A small model that answers yes/no questions on an image's attributes, trained from scratch.
Model: 9.71M parameters, encoder arch convnext, encoder norm layernorm, encoder activation gelu, encoder patch size [4, 4], encoder depths [3, 6, 3], fusion encoder width 256, fusion encoder layers 8, fusion encoder activation quick_gelu.
Data: trained on telescope images of galaxies (Galaxy Zoo DECaLS), 44167 training examples, 74.8 epochs.
Rows from block 6 of the image encoder, named by matrix and row number. Rows with one number belong to one neuron. Each number is 500 + 25 x the weight over its row's rms, rounded and kept within 0 to 999. All counts start at 0. Numbers have three digits each. After the name is the row's rms in percent of the matrix's.
# fc1: MLP up (encoder.blocks.6.mlp.fc1.weight, 480x160), inputs 0-159
# fc2: MLP down (encoder.blocks.6.mlp.fc2.weight, 160x480, transposed), outputs 0-159
fc1.32 104:575466526491474476475513511453521492510513519504491531530501534497491473498449534521495496516516499525495478470503491514455534501476472502452470516534522523505498487486496517557490480501446526533470498508515518526499491471491509476490447526541473533468523497502521500478496534493463504512533509498452521480450516518490514498529483481535472535516507495486504542478493498473479536515522524466507491514491489513516539519508479442528495541544510514492521491443507483501498449503516542
fc2.32 106:503494492472508469535477524490502480502538501468509516496488445516472519514460492485505516513490536500532536518518462483531540509532489539435476515489505503505516481550493528505535465512489482508506547519525495498510494515509471490520490513513530536474446505490497493500486515486502520494543537509504495537491513509459467504489498518530462446573505450478518517531521542508509517486510521470462505474460543501532476486475524475542525521501493478462512494480475493439504491491453503
fc1.33 093:459546502463511516512519449499484510520529462473491509486516461501497505524448475474480522553499526476457455541522514474480514529523502470496465513527505538538465562499517494463482498479522493524521485464504535457490485472489506499538496496476514495523470516523487485520527498493522488478472491504541471496477523492518476515459514510436476487485545516497492485477492512487485489484524475507491473463507512489502511531495490529470545478539504520499504506529454480481557510551475479
fc2.33 081:473486508511447493528523478552547500541544495501501470516539551486518493494524523504494458491503479544521480469553528491517522516468489460504491519491509487492516508492514518474468476516486485517490538521460487515518488513477506454495485533491518493510498482473513482526502513474515476496478499486535513531507493523474523587483481523526482504504492495482458497468503497475456505514464484516497548535471483502466526521503501519517451489583497475468483488504552497454510515516504499
fc1.34 107:529466477479497491513492513503508452461488515530494531472496478493501512503516496466511532476487490483546477487517477500507472461471504500442496502562516512459479538498509523508521535490463492468486489538511500488528467463509539511510542514536553544490444553483495517485505534490516521500506519467536515486537529508477515491537497542502487518475482491482481502530492526500524491444482510511485501512471497466514563490505463478479496530560494479514542486494528480488486481501470543
fc2.34 134:515544475548523511518493481474412497502462452494542533491519464476451520522503507521493507506502456485451517482470478451499477517527530545496516471508497505517458505498457502522459502517503500535542538507538500502492492487502450523499514435496493497560499529510457548519484471479485540529544511505464504487492510511502468477493507515475484513498493480488539531516481497483485503494469504511495492475497536513505484488552494460524465508529493484514516490494499530495489522510507508
fc1.35 098:541446505476470502477498499520530491443550528511492488495476532513512429488503493501488528499523501478522511515486506526498525496483509475506530441470494546531515502486496486525480516506484477501507516522525515476492472488485491496560513507551527492487500492542507495459559483524509481483489507502456513517505514571499474528527495495508484464502475487488523445525492483507522528470480471459460531507511507465534477509491531538508458533521477512493526505529529502558504488522528508
fc2.35 108:494474492480494518509517492515494499554533431460542507520456543484458525497452529483459495517467473525526494450515491460474505477479485494495530492493443526510497507488525525495490490488497500520479536510521487479520480520489499456483512490501528537522451467514518487487472470532485540482492534476500510500469536502456502521505517540534469503520513496499542504533518511523452554524475521539488516524481514496502524489492508466499486500462467481503553461485512530528541507509500513
fc1.36 101:545505491503463488489505481487501533543478527516529489497504505511481473526513483463450510527519506521502513519496478499501471499487461511500532501520489560511494542529453520496487494497541514505495497468442553523492478515460487508530465455572464502437468509471477474483527494449513501500500526491501478505490493511479521513491471509488519472480516521514444517501495498478461547513497465501500497497501507496528490519547524500443492482527502533554513530509511472520523534532500537
fc2.36 079:499473484515532459520511516509522491489492485468472540514444523493491465482483475478503538484476492517481470458516463491489506496473525490481519576493500529485490456509470492481456512572537507501505480496503512523521502487451515509540503523511535457493476519522468531502510482525502461477556502482446506508499498531481505541504526461503497509492503508487506450540472498496495523521560470522497514529475512501473532539506518517480476499539517483486493471527453512489531488515483532
fc1.37 099:511505492500475451475492480504520516521512501515487491542509484486447516533476472466536518466532528527520526477504538520497536500523492496490472535520496494487511525496501503482504501485480497499521533467512510467516467444443473486559542485472442480508508516465443522511490532527488482498512500514492480437529498465502474461489494511519469525504486507474473520548515539529536485478490521467495525531517553493502492513501501504493519477542446514497509495508500490502507432478487463
fc2.37 101:497518555477474516483534484465512495493530482478526493497534549536468505548492501527495494474483472528534514486507487507463468528462462458550513444479471482517508514496454530505514483477504512531491484520492529461492475474520500478571487483515527530533510449546544510487508494522502520477451459515490448486542553508492462509507492518504533512499506521510478476482511518509493522509490514472506489466527518490509518523528511533543521519475516503491543508489477507479469511504480495
fc1.38 105:485554523509484462498499506494527531507510531520481534486521497477487456533467490471516565499488510467550460538538452492470450518509489458499515487480520471501450496471502516482480542503527517478460488495535467446497500532522489503560506536479495478496490521493555520527513523504503515458449494497542508484535515489491511508505481518490511538507462570484520488471476507549490509506484506528479533491463512474473513530500497490494512492517538495490482497490505499505516483509506472
fc2.38 119:502499473496466518518495445455461464501470459473478484501462523526474548500464529525485482505484501473455511479510533528518528485478510465549492471501468532515449527530464506497489474543502516525478536500489527490501494504515527492487519451497450514563513515488528475488508504538495491549510483538449481509515510480521520493484505501505510477487504524478526490498510474528537515484502510468564511530483519453483520496513509512542507500473535530473494527469532523470516511506529484
fc1.39 083:520512526491489486445501497473506479517532496499493492501496473519477476487459492493495493483506487475478480507504518527475493515560470517469482477463512509494468535537489452489542523511476520512486519517488518539467487493502501546503496451502451480467497539493493577497492508514485554505529462528518503514502537526450519497470517531455515510549496524466496522564455544490449501510515499531478501516491512489526525512511495512532525492523530492529494516519491546510516464540504500
fc2.39 067:519472555510535487475522497491530503502480452477513465486427545481519514501506524497462528526484498523464565486531517484471509507509496494535524477481514548503529516501499504509536466465486515484418501484497473495487435512525510491477498509550497547497487465504519497440502480489535541507533513481490494453504502511520472515502463484518474512549479489501545499508520518514474507524507490500493519523488499504463516519464491485467528538507493483479545492517496508487516494511479506
fc1.40 092:523491488536504450461515504473470534516508491498520532483503520527497480538516481498502554489473511493523503512525533501502525486448477463475497546485509505490506499467493483497479530518492506466460490489514501446526516491474493519508515478532495449479534466490522488456525485518531526506497499521513491467482514430474537512538483494505506488503468575516471529538505510493461517479505488481524495525492586483489507508520507531462523485483519512565498483488468516511469505493531512
fc2.40 081:533539490506504486485510519455526491511474468517464514505521483504465547499510552516549509466531481453479491455482510469526500483484509513493486495483455529500483476474472515540488505507459496475463501522481488439518500497509503516489546502539524476559464523458494508500520473506486475477521506487543459515534500505510493493526492524505475514529492488504531524567487464475543548501491502491527511529489541465474485523553496504516518530501507527490491497518492480483489504449464486
fc1.41 105:473488481457509475498470499472455543492515482542486525522462484483506489517504489483487532494525499493506485492533500503516464503480519497464495485523526495476488498442558515477491466520510497528474512464491530464521479536583473520471518484513492534490485528474498515473508504531466479464482459473483497481508498493518551511505482477554523520464529482458514530504486554512490546500524488510491541496503535484520495541551482527502492472524527527550535470486502497483506505515511480
fc2.41 103:446536476493488485483487502495507513526506490506456505517488472524504505541486507482525513505475509578468485509498504501493497468497515513475469527518497479510506505524493527494515464522484473486482539551518472500529439528469440461505482519525465502518502514494491511508465508506504479503541522502518480543518500544478515506478513488465515482482494498470511455538527515544473500433476505472473520485513528509506480481459570474536485515518502503507489516514476522426490514464474484
fc1.42 101:497444483474501459520513451519507500464508501525516519478515514468484488492493500465467510511512466447498495489530519518513519478493485496522500514548509508534480524461537484483531508472523544463479486483506476528550512501466520519506521474483507547443450571524473461491519495541454492509501474489531519508511531550506497502532468520472446525513496501524539495504490486498503523451515492478468491476481493522493495477482475515510532474510518516493519469485543554480503506493477505
fc2.42 116:504530500525510518515484491457506508492478502491476529502507506490505507480510503511495493510492509514449452500497522494472479480528516582518479473455471511562459526468504493509492512535494480493506505514482455457547500494466524505491508499449528500528523474467480507503482522489500470500511533525449480483500501478490486475549489494455523527463520490500492496420473461558524498473479529468563528514505553487500503485525494490491515486477482534510504491505503484483522525472488457
fc1.43 105:465519472517513499474515450490472514525509510524538515549501504470485476528491519503524525456543443488498485492512514477486553502506546481483521486524470481517461511533495533506462519514509480503463498506517537490470481455540485478520502498504512514527472525471523530484518526449493507491482538466487466471491520477488484517504522511484558510513496486483491468498536556525497534465503517485551484476523481540509486537539509499542496494510555478459519453509508522491522502510524499
fc2.43 106:483531517487467479587541444503540483474516532515486510521466493548529505483455517478494527501482541546512446511480503512495526486485508483507459515484512465512529495446500533445518515503466489523489512501466459530469491530528520489477514492488489514540510500456508483509461495468515528507469481510522524521457500516494543471486535533540503468504497490502489494467530528509510527464495460484509467482526492465456513498466471512507506481516506502514493515488481525467513502484495501
fc1.44 103:510538488514507445512479491497497447489495492532542519512558513537458455459514503510477514523521458494532457480522481501516501473523554515498519499520484523530518514500473510469533518503509453497462470543528487496490485570513540490489505530483483495489526491487482500474534474505507474494496513432486507519530515513504495492497528492521501486494478544523484514504490510465536493462472474475483507430468472533484482501482473518527529516502523499502518504446492495500483470508456534
fc2.44 122:475476451503486527540500467497486467468532515426467508501484479524497479475484495512509515517477482483508510519516483482490494502515516503496463524511564517483466547490468540461487492546493502505525517456488544450519524502487505463554490517538485505552485478435472526544509459476515484506490528501464480480509464471516519491467501484472518500475500473477503508518494511514533502510512490519483496481464477519473538533501480493524490506509486511528490542478481510500504494521518573
fc1.45 109:469495505485524514526502524480489492465517509525514533479489509485464471496543533444478484527496507467510462491507474517509515511512490469491502482471497485510504476497480466471455480481510532485522520496498551481505490469545510500558488479489496488570506499447487500506517491505492459488460556490512500442510522488522481460492505468511465527465474500492551491488498547535529523468483478487472523517479492520507493507485476479503510478516477526536500524490560518530521455562475492
fc2.45 120:535488501495490526518514490486476517502492519486514495471506470517507531502518545487460505532466518554505539509517486521526513472519498478538530446529500491522453511507473524505466498546539497504500511500526492493489478530472457465507470503510469517505504488473505525530478555506480482515508489513510522532537529545492537487478477485507495466510503485459449481560496476499492508452446472515500485498522457520508504466467523478473500510513505476484523499527511545471448534432512495
fc1.46 095:492528485512522471471487481508509448527476483523501511457503539521470493501492498497482503510490493493540446462525510486498457489468508470514489512524458498523533498506514522491520497479504511500465491511473488506498509494473476531528506443495519510500509511488487504500490539546530510527528502468539498521571486487467533495500517496492466539501485500470528552530556480530489521532505469525468495490506550517474498493504510476439480441537516472449555480490489483461481483504538489
fc2.46 087:495458498509494553477428461536511489492473505508498520504510478505509480475503508479483441506505518536461479510484501492502472469481537517490478480521470521503510490501503497469526539499515489497479484481519476483544494511506496527442536485497447531484518487473501519502502504506518498522495490479472500465506496569509539483483481469489480505526525484559510477485507530520489482455502505492530488450561499462560470505496535433510492511521539518480514511500501469559496484504501489
fc1.47 106:462574533484498502513508473520474466521476485504496543484513492523494486482496449467518474511502486470565491495489469498495497504482521542510520491526480504495464505519529475501510515488512536471513519551501496492538496511515493466496480497508481503513506470528530444470478498464544503491492516471546480499511470505504511525533531498486457525478455481494440514499479491496506501471453524552486540511489494465545514495507559510531498508516489493463532484512522506523446521528523543
fc2.47 126:515506500521527507474495490519518518477423526471497499443475473501496530504479467519489490516509497524508510484506500512522460506483516496499496535509470540508532447474488493531518478440519488479458499499522426521487519504525498523498436433514490542485520507535497527497493528492506512482526498532491530476469537478490502558530503484488496498531498480528506490487526520512500457482564492473510471505497488493537466462471513520471473525482505502467474481515525530531498492516521535
fc1.48 098:500551552489492482467540482479444504487484499468511525506511510492549504505471482466486520533494519503486525511492501511504518504504493480479582501517488538484521478544468552501504484481516547468493490494507450453456530474484504469502504498504492475529520497468506452478550519516498536534518525505513496493525528484482496517504514515444471482536486497469460494515516530483535523495512485492516486504480510526509500533505533496433547458500520489528516520511489536540512512481525520
fc2.48 097:510527494500502498504473517511460503518448515539499509467492503465502470507494491548452546468516514475479493508472478489508532540510468539482490533560529463475537476500496471449540484520531543503488519505500486492504478479482482517474483515460465478529497497525476478516528496526501508464479564478499513513529477508518542508420511506496493501488492535522465516535466494488517495539507554506484523469513526496515516529523538483493492489511486551506489463466501499508494509509545496
fc1.49 099:525491480495501489488514481489501509521436510498504502548510501470499475471442481516510516504494537471513491486526477490465509515522461512474517491479441487493512525480517531528455482487461503517515511508546513475489492494493496471472468492491459491473511512529543503461490507524474500480483477479497568467519545482488561495513489510459513502487525492485514520494520547523481529489489523466504476493500475469520527508488476488460460531499487516497478477494538435544531455444493532
fc2.49 088:535508507457515500489511497513532533496462500484536492468470484506513519493433496502475510533488547522502513523446518482547549482525494489483460514523507489477492417508509501516512499502523520508449519512509494506518505532524485492528442499524510546498475496539508475480501468514491531472532513496505522531488512514506507555449488477507435435531487498467487530518500503488482499457489487538488500495500486486529487525483506512528516489504473498499486454506501538443488531510494511
fc1.50 096:509497508502483519509524514504466497546485495504482536468482538524449441496501466490507459476498495496504455516477493526499468492493499523527519471487502524482515506528501479509453550494515506475486522495538484504460503499530501495534458526469515481541514521545485475487497555482507497476483496525514500520470511518500548465470515500502568499491479515490519503475541530513510513543543488516439497532492454515522508511484521473511501495506535460492528513480544457549536512553505498
fc2.50 081:492499463530468509537516472477459476470560499481513483519461473494482520509512492496537455531538501472520537465532474523548507489480512500504480530493501540488457536435520518526507499530498474524523495443516499500515562493512511503476555466486478536468551536494492503495488475470539524518492510505507473468507528496520514495509518526487513472496521462476526503514466517500492491540494453488525486535484459498474499484514468457517494494485516499482497508508506540498492486503530548
fc1.51 092:477517481505525471537550483512482520447499532502473481459530535480490487461463487497511532538493492469507473521498504508525533479500517477537478499459496568505490536565483535481492519494502475488462496525494484528469510497491486458524531474507487512516487480479500454469479516536490466529529520534526465441475497481462500520460529502463515496539488492526500515538492503483538500467517495485504520480468495488490512521530508524488505490528538498481515547476477517481553478527486488
fc2.51 081:456505496520511542509516497510494480517536519528504498503516491455521553458532511479482523527542514482525535454459465511559493484468492449514537515496522515505504501517460440546493530475519523491528466552474467452491529478453494486501505501471484456505518522510505475528500487547504463520493515501478472496484510477521530489475496479525481498517503510485496481502506533482512535511484522483494523494463479484488502532476555492509455506548536509453494487513542493477517513498518497
fc1.52 098:500478490553494531499495491517521474461463506520515554511485514470502484477497490521484480514474502518470494539495434486470507510530532508490502502494515494505531531499528497496508548478461469489474525502512481482462534480498487515528500536544481525460497598555509502463490513456487511511487493507481487514481549504494500533497522424498464561539482512495498533494483508517491499539531532488513480485479514521518516506492473493524509518494511519475493536472476513496465463509512476
fc2.52 079:495520466489547468476467486528491518539526499523534551487556411478501487482504530507523539523489493485492475521479488485503540517501492520472519515498486516495498487455492495506473516490458465480562528479506505510529531544472513489475525497503463469527512532457516520541481515438491537501496523458499493508507493508441498457513491473535495492522506468491476508445497492542553492511454502486491512495491496499536483514490478466484502496515523476482508532512514512500483486493512487
fc1.53 099:545545481538523462452457482467506479498495447482493518463540512496489517495481479502481470541491517537488520516493493493503523501534531541493506506495513504446562507529506457485463487517528497447475536550505443486457508493523502492559460531483498535535498500486495518491515513505509498506489514501493508531526526513500497503506491478487488527511502522496504473490486510494464535462512518479534498455470438520494474490491505536477477524512529509483564484532514500486499539516498500
fc2.53 089:450481477485481499525482470527458483475522516500513468477499476513482469528511509509513500520516489480494502495502492496479531525480508473488545519496526444470511526511495475463526505493479494446527493539538517464480499479482475539470521488458473497484533531519488497506506451501527487479507550499489442434510492499528525479476513487530487505505530503476491479484464519546507484588532526513500540468476474487540430505498522516506495508504524491462504496511512515526472477501492509
fc1.54 101:492497496484491423512532490477514481523467507478525469498455494492476476495466499477496523524552552504512492510513516505487536510470531497491496494544496525493505501495445499509486511456478544483533513511509475543477509466480533473524462467492534487486475506504496471526448478474497476530501503483512491514507511480461491496509481507534539520496506503552492460506492552489511525506486479484499532519472518456474508514552493490523497490580474491514517527540486475532460457515512471
fc2.54 108:467480462455484465486471502503486462490512531451493498500472466547491481530485434468518514525468496517513513514516508540472474522494508490478533486523480525497513500506486543524495496517527472488539521537497484512472480462506513486511486457515545500482478466466527491540498509525493506493520493524561479444481511468471509487483559447561507483489485458481461495492520523508521471495537515502527490517502492535538485523472485517492462543509512514517521497489485482523486514496540486
fc1.55 096:518492512514491449510499502501505497481498512477459518542478488487496506559513522487484522500485529478495481517468493481489518473506499478437437503520541460531474464476480498471523532500487501501505439512528485472501520502545507473487518516544489469508513493513524520502463482507505526492424477522511536479502546517483544479518484498462508514489511505478556478465482523503465522527488521510512487533521504522541529489522497531458516542528483510498506512548502527528478437513507491
fc2.55 083:481502490509505510427497485501528474533486483542510480425492484486500534485498481518509529506523496481474528530509535503488478484527508466480476520513511516473490497522476481518534488494503538534522501546504455507534462489503508519463510537454457526526511534517470464498481498513537518500500504546478488476485471510548499525457470470496517488489470538502512482530470484520505491544539525463494521495531511502550475494516492498521500515481477541534490431475508526496476545497522483
fc1.56 101:505503520494467519502532495497472452487522521534505524500505536502478476491530514507494536543473463485475499523486502504499516520460580525507487479502501467508457506553504517511523523483526467489537538537511523479523473529502441502478508469524447480479474575537516483525480516506477509489493476508473523534525532485525512510486487481508501484535498513480530479517497488505506484468538507477468533466523503505517508530457526516509517520472520433494514549539513522489501525480502497
fc2.56 103:502471521473468502492463513517525481493492485518496440468533493503511491528540501487495497508499526486563489456499476553551503512502526505491537505472472548529541488507491489556491517499536513499495532468466467515534505528531512472506500491504534517421511499507537477493478528505466527499487494497513509514496513452480479466502479482466524503465504499484463526497546499501509513455457485477524512479459504538493493499486470465465521498484473478494479516508530455464476499528543495
fc1.57 092:523538498525485488523536463466471552482477528525473472497486473482468501482490490517519477505476531526480495492499528482542468513521500540516568488503471513515505544493525512506507535481481530515480496509499504491533496485472494488518480467505519483519482483491495509515479500529488472475498529506481472462524498505477455526533494517477536491471477467483439484545477502430475483542538478538517459494500509515481505526518491537448476541554517480516534484507512497473523455505500467
fc2.57 074:477498477516512469492561509519514496500469523468470496481497517533471473523496496500507548485502506497461510482526542502492518524498515501515546487494489532513495477471498484545485493484578472492530497514488451492520506447505542534541433487453489479435489522506511496470459507518528544500513473523526513502519510487502508506489489456511510509479491530503503482522525507463506484534556492519474492487535471525496468527533463507486486501507501524507487450512532517533454498523537498
fc1.58 106:493541486522507480480550450478517485467517519500483490545518459505459454525534502465506515512511523507450476549499482467495534496512481497483581501480506546481526508534505518506503497496556469522517503503467484504487532497480519474472546494510469489541475472454521466489472546452509523501506513475477513479477522516527523496469546489490554487459512541504458480475505510509482510478507514505500505518511484481464501533519505489520506529526502521471509527497508469477525505502471528
fc2.58 125:522526498523546493529551489481525502472533496444508512512492523530494478514521492514500502503446475534555535510525474510472511515464526480486517519474488497490544486469475503529469525495492487501490501553488514475467509516491536517514527476557543450486460502506496549488519504519492498507518492506486511491444510534482485514480537474500511502519524517529478492476531501491545491496534463483447524532485493497491479492488494519477505478502469457471534500487435508513529455517449513
fc1.59 097:483547497514466548528505475460502512518530508518528565511533519482527469473507515477527536518507497448476498513517506484539481464470481520510520495507487518491504478516495458485444485496506523490498543532508492499479514527520494496559520481494508523519501560519523538503505533479495470489496512452547505450499493541458487498492500516468501502518462480527484468472506505516495505492486468471532487545520528474529478495488521505423492487463465484522510498504500478487508511529499554
fc2.59 097:517503529504443487467479507489486496469489516521497503504470496482539491481504520491470449464544572458510487493503471513510474476465536478494480524526473471471535516479497500479543493513510513530480479443498486526527479526534499452514497460524509529488541498506516460464475514514481465481486494502503470475475504448544567514513534483481524519486458505526472506553504514509489513476529457494522455542496489474518471465490468507475499511501489514540509511502497490482509481484504504
fc1.60 102:478496533501511500475509506503488472468498501546506497495497492505538473462517525467486486534511512524528459491477497476477518529540476495462448487489485488494509538534479492478530490512465512484491544507488563455505506513509504548514526458505458502498564506516484527465479512484518502499505469513505520489478525517449477502520503555481478497557539532499475473485497502537515490508521491501505549516468525482503486522459531469507487538552510508512516494480491467546546468552484499
fc2.60 103:499509519547479511509571487501566474519535488497501527498472508494553521494458536502506479511522505505522501486484541506457520466485478417510461489506516524523544514457509507505524505497497532519458463503457474513514427506512525493502541490517476492521523507508525489492470495477479499505508489491493504479461514516510492508451498482502472485574514529465543490525541525516519508525478479488506509514516495489450477514481475486491502476467485501490471481495502509459522474488472499
fc1.61 109:528487514485467547489507507527515461500550476513504531473527490460502503495514481496491513507465476511458472508532488479501488499501502528496523532524534491511480500531488519499454506471517512467471528487474545464454518474510482532528522485513510531526495516510480517516522530543514471496538503494545523436519579478473499517498536468459511496515501493497496476472495486522435539513497474488496471517482506468468504506522454504490521531506520540491489520489544470515478515548532466
fc2.61 095:512476485513498514496491544509483532500499527556496493515517491475495516479541504485501482481494569539518507462488474512520507471487540491439493536516497500511525451549506509486519513506504519484429514476505508515519514536545441479498515477518509535424529517515469519509507539484463481498536496506505517496505518478502508496517505491484478490521473479522432497485504486469506517434492496553525495529516509512514491525510471488461490500550494487473497529513466510543485512475488499
fc1.62 088:485485515478466443478508477468521519500503490499473512520509504484507481525539574486480511504525499514553513531503504525520480492493469474494498518492538451491486551522502497495522489532535503530529541544500554470481505489480494497563532476505488454478489505480541506477483550503471506489452506491477531492524504517471542510486495487493498499508494498481526560502518531471523526486485493534465532508477508457515474497543534538477494515542496539516493526494529512497476486481465463
fc2.62 078:497485504512453490496495494485534472515522475484527482498447529522445575532509487484474518498527494526475507494550531507524521502507501451523522520446512495491525507491476495529483492541533519510500521505490523490526491511458542479516482515495538481509487466552510481498505483554480500459488525524508492508507496463471530538478467490498491452544498548432490492515469483513488482534478530495468509464508473504449504509492494492534462489526474495476513458496519477505502502527474507
fc1.63 099:502485514522495465479467492502485513531438501522525526500554506528543487451512533510506479523493461508488506466452499487484520472481493536493437524493522535499507495497517470530507511495516467493431493541499517487472508519458546504504515511554472477492477532527528491472483535532492519473467496463493502485509514488452510518488541471496524542553499512458501518480454518526488469503465523470508515528497528519501536507499535476508505491474533492495496471528521522503529498516521535
fc2.63 106:506514473505560453514475491497538486538475506502510508473523466546494480499487499485510496467499517498518454478542510515501515495509535526492475554511482508466529524435473479507505495495453470476522522472518482517493462498510498514518495505515554432548499539476521489488477475504508491526466502462527466553512467465463500535499506475552499487496512506530552535495510482525520468542500523489478510514521530482496505514458480511529474498503482499511479487497514486489512490553502460
fc1.64 106:497499496503532490491529503461498548504522492488455568515506470487522485491483512467498520485467449495542503516462492494505502460504475480493507482508530456501511534492507467498510444480484502502490481543478509470512496482445488509479490498499474472501492537484514461479523513535504495489542545501508507496518541529482489506540559482498573514480460533439505498505532525519481490545498461511501515540521505522505484509511448484454520510510474501487511495501486486543539479508532524
fc2.64 123:470521517553528542527553495473500522517457463557509501511478516547593515495478524498497524491517500489478486508533476495557494469490507489523505507514510501499488492466535509524526493500482515519489474450518485481513477508503548517496512512494443523522472476524495510479472496454454487536487457496473478517525524506480517527480439446479496530477513490509478478546495463474476512494482483502516469482529518480455494490488517531504509520460490503516506497505499514472499517478490517
fc1.65 100:478479487480501533514493441497516519502528561482467524507523532502492528501462526477466504478519478503503487525501492468529487519475532531496500483536517525498464527502507477504486473488482484462526494477494533487512486511511477494527480498509489531455513499528489541500496450483493503531515508476499520514495511479475538494532505560487510465469500493495473483531563497483469532506508491450506505476527547458517527534491536557443495473525483490470520445479492502513483556536462499
fc2.65 097:471496488489493486471487487511494509549496438481456506503512513519447471490516530502527478517516485452488518477514444489506506533494519469503485496502454540494476517505503499504453464479503508520510579516499529519519456484464472442551486515548535487497536531524478502490532507519479527508516522490518479561488520540505490496534498471530507464483507491498497516519489525518486530501479484493528520541446477494458549470506506509537524490532522505509494484513484490468520495487493517
fc1.66 097:486483516486541483463481466511488536506490477514523508494499506514497456530509526531468498504509548491524499531481496525465499534477501541462500491518472482494507528535500447515517482538475533525504525517552471448493505480517486513559497480508490507543458532510521452464481476499518453547509546536505447540517483500501504504505504537523487473455476503521486528507447501471508501491470453499524485507523483509530476490514526510513521496511522540497550525491493478519507451515494514
fc2.66 097:464479510512477537485508469476498461510492515480527436512505521480521519486504491507505528491485551517513522453522499529487512476470449469487520517487507474509496520488527470440503467485459512510501488476510458478489499538495528462477517433526458534503505510499537479501448516514511500499485544495493476435487501498530541509507513461509530514514509520519479467550483499514467516511524531487520495520533511478467481476470488475480485510468530550520545455484504516531507481499512486
fc1.67 098:476537488532545470517534510493508517494496484507486524520461489502477448554557517532520503535458510460499474488474500517522458471438526480489485500526484533538467492506477544554489514462546527483479480476510492504481487530487527480528501501476519475502515475526528477522478529514535536498494498486510492482518522472534505500518447520461500497525433487472494456498485491521532502477496479499468507459506507503523515504525533494540451494527498468495526528488470506492502500480523503
fc2.67 089:481499467513483504530464529518452493485488523497446530514497485517464486468502506497493484498462492471431494516513496504501486454529518560514502523482515499519473543533539514480466543533464547513515494529515479475507525466455494499418524510454480462530510459468502532499474498518490489484509503516522475503519511518491518511449510492514520491506516537555500497455472493513559521499478490514519525504535515483500538476505525524506490505522535490525491481489501482483521501503539496
fc1.68 105:477472521521536475492526502500492520508496510493475518499473495497464511533413487480498493494503576478487500480472503496488496519478509507501535498503496547528545506504469475542478520486504531511535499501552510480497535548508485474512482466524508523534495504501506462481514494447499494542459517510479537524527484446495488542554496532491557501480457536519525505490458516520513504516491449531529513503503485498506501496550526501493492521515479498511510469492500462492478474486553482
fc2.68 106:491482486524548476508476500492491523503461529507484487480506499528491481535515470547507544478507485512462488509530528479466471503486523511489533536476458557528525479504489485540523480487518500492483512451508477520456527480512527537491486437473506523489490509531514501504490489487492500513527484513481494433488500459505549478532480454530524492459503479571515501486517481459492510508499504499506575545495501508515489527463511538509528486498502544507505457477531493511471506499499481
fc1.69 105:456486574529501529493545505507461484510492489504539504475490518497471526495487515487495501485465514471480498490509551526499515500507502527497538488517542506494542493516502484508545532469484499485488490501536480522510520520479513527483536516519458488469457489508512515438471500473461507516458503496489488514513526497428571505465521481490472556520527488475502531501491509505470518506494493483483510495551534484542498510530509494526514551456485465515543509502498515491485539537474503
fc2.69 113:511512510525495522526467491524491491507534567505489501485509477524551510474481551441499491482518470537504471496516506497546557478521525483535527544490531517486528516474502457530516522486539475506526480497474470526496505530499521514482477515470484504497489501505479495472479485431538479518484521524502539505480486488475510469484481493542495529491510492524497487454493508447464525548440530497491530473512508490440463494473470514509485508482517511517492461529528480480511497492492484
fc1.70 092:506520504552548529444548507517502485512508491553524503516517526507469469540515504501520548497508488515468496504525508439499480510544522528509453494507518510509498519504500524475503517481513529484487488543508509518505494465503485519500527509500484509501458561514503504522485493506511521565506485465485504487516490496491540523513505526505526499498503484523441458466480500483499493512529479517525513520459442467494474514484496526500494506532527537464570460524489522519496469534506439
fc2.70 075:483451477507496473487517505492498470516553470485530527517485493529479505474513480491514502485511535492542466489498461527506468524495502496511451485500535462464515522456480491488487539501515506489510490530487510509498482525497482497433504499518508483543531483529495485494491486516542550545480512488483483525486470476522506517519470510508533548511496528500457490510507516562544514561479527487446448488536513498506510514522445498504486485539467474500568507525494502472495483523500524
fc1.71 093:480497533540521507489497522496483515523480502523518532502522520499441519492399488455485516537492493481503541475492502498445537497483508522451503459476512504527487514482483500494517527467474536499521504547496499490489535468489513503507491511487472529476473487516515457475472511514488519510500482497455537542515463487514502503522529513482504470477501507499498508464525515517461540522506537473496507511505486524546527500530535490452504485497459528467546533486497476514448505454494473
fc2.71 108:483508503530521482524484512526535529488488519503498527483469474501533524503499545501450511515504489532510465505484533488511504488542475542484516545486457473491494457505479514540548489458520501475503550500494482527531503526512575515518444515457537517519469520555499489485507471511504492487495536523537500525513498497464489489447495506482469500492476473513464454485527490479458498519453500522497499502502500502512473528508536489523514517451512496467484475473528459463476505535516494
fc1.72 097:487507501478464503515530503492511468448536534459494506513452484518471509552525508499514480509501448555465515533550489500455495463479489505477509520483500477508467477508491480498540510506509523421491525525529518440517481505502493538513522458515530479528482491510488485492442519502470509534511479504536513462493508512510490507473516492490479520533492500527487450464509511501506535480500461460498486510478492480541489518492495457494477521485490471551487526482489496563503475498504491
fc2.72 098:503526548452485513484502522505452453494494529481490479484517525528495477472519497492505495453518476522483544530500536517449474465523503511527540479521485505532505515480503505517491549509561512492460478537465530533527527493502506537485497522459545503508489444532483509485514565547509524497545472482492518466459499499497511463490487521510504495513484572485495497509493492499504533492460533497522481516515553510510494500536506499463522518516523497488512503507515488520485536487540499
fc1.73 108:522527503465532517551532471488486509486497520494507492504505470517504507523512483493507492496546486547502470476566456522536526479476524502473499489539516485469500508508528517484520554477499517486434488480515475473502547497462466500502531493537476505571477448496513500522462520451485558486488486520509479458491469515487527475522492515498498508551527505522513515486486497496499450544523514504500530498523483508509534504524505476480513503524498477478506478475476480466508456497445492
fc2.73 133:487469498478490470538489486502479452509526475482473520496478465525503510492460508469525493542515467473492514489496515483471514519541495540507486482463497501469525520497490509580493533519492486516552543502475587531540479500490493519528475549487529461494482498503461527530506490513519517475522469478527501523516467525448499478460490518515497516527521492503498505508484512492519525507481510459478505504497479542520489494515511477546514480488507446484513544501489496522488497499478571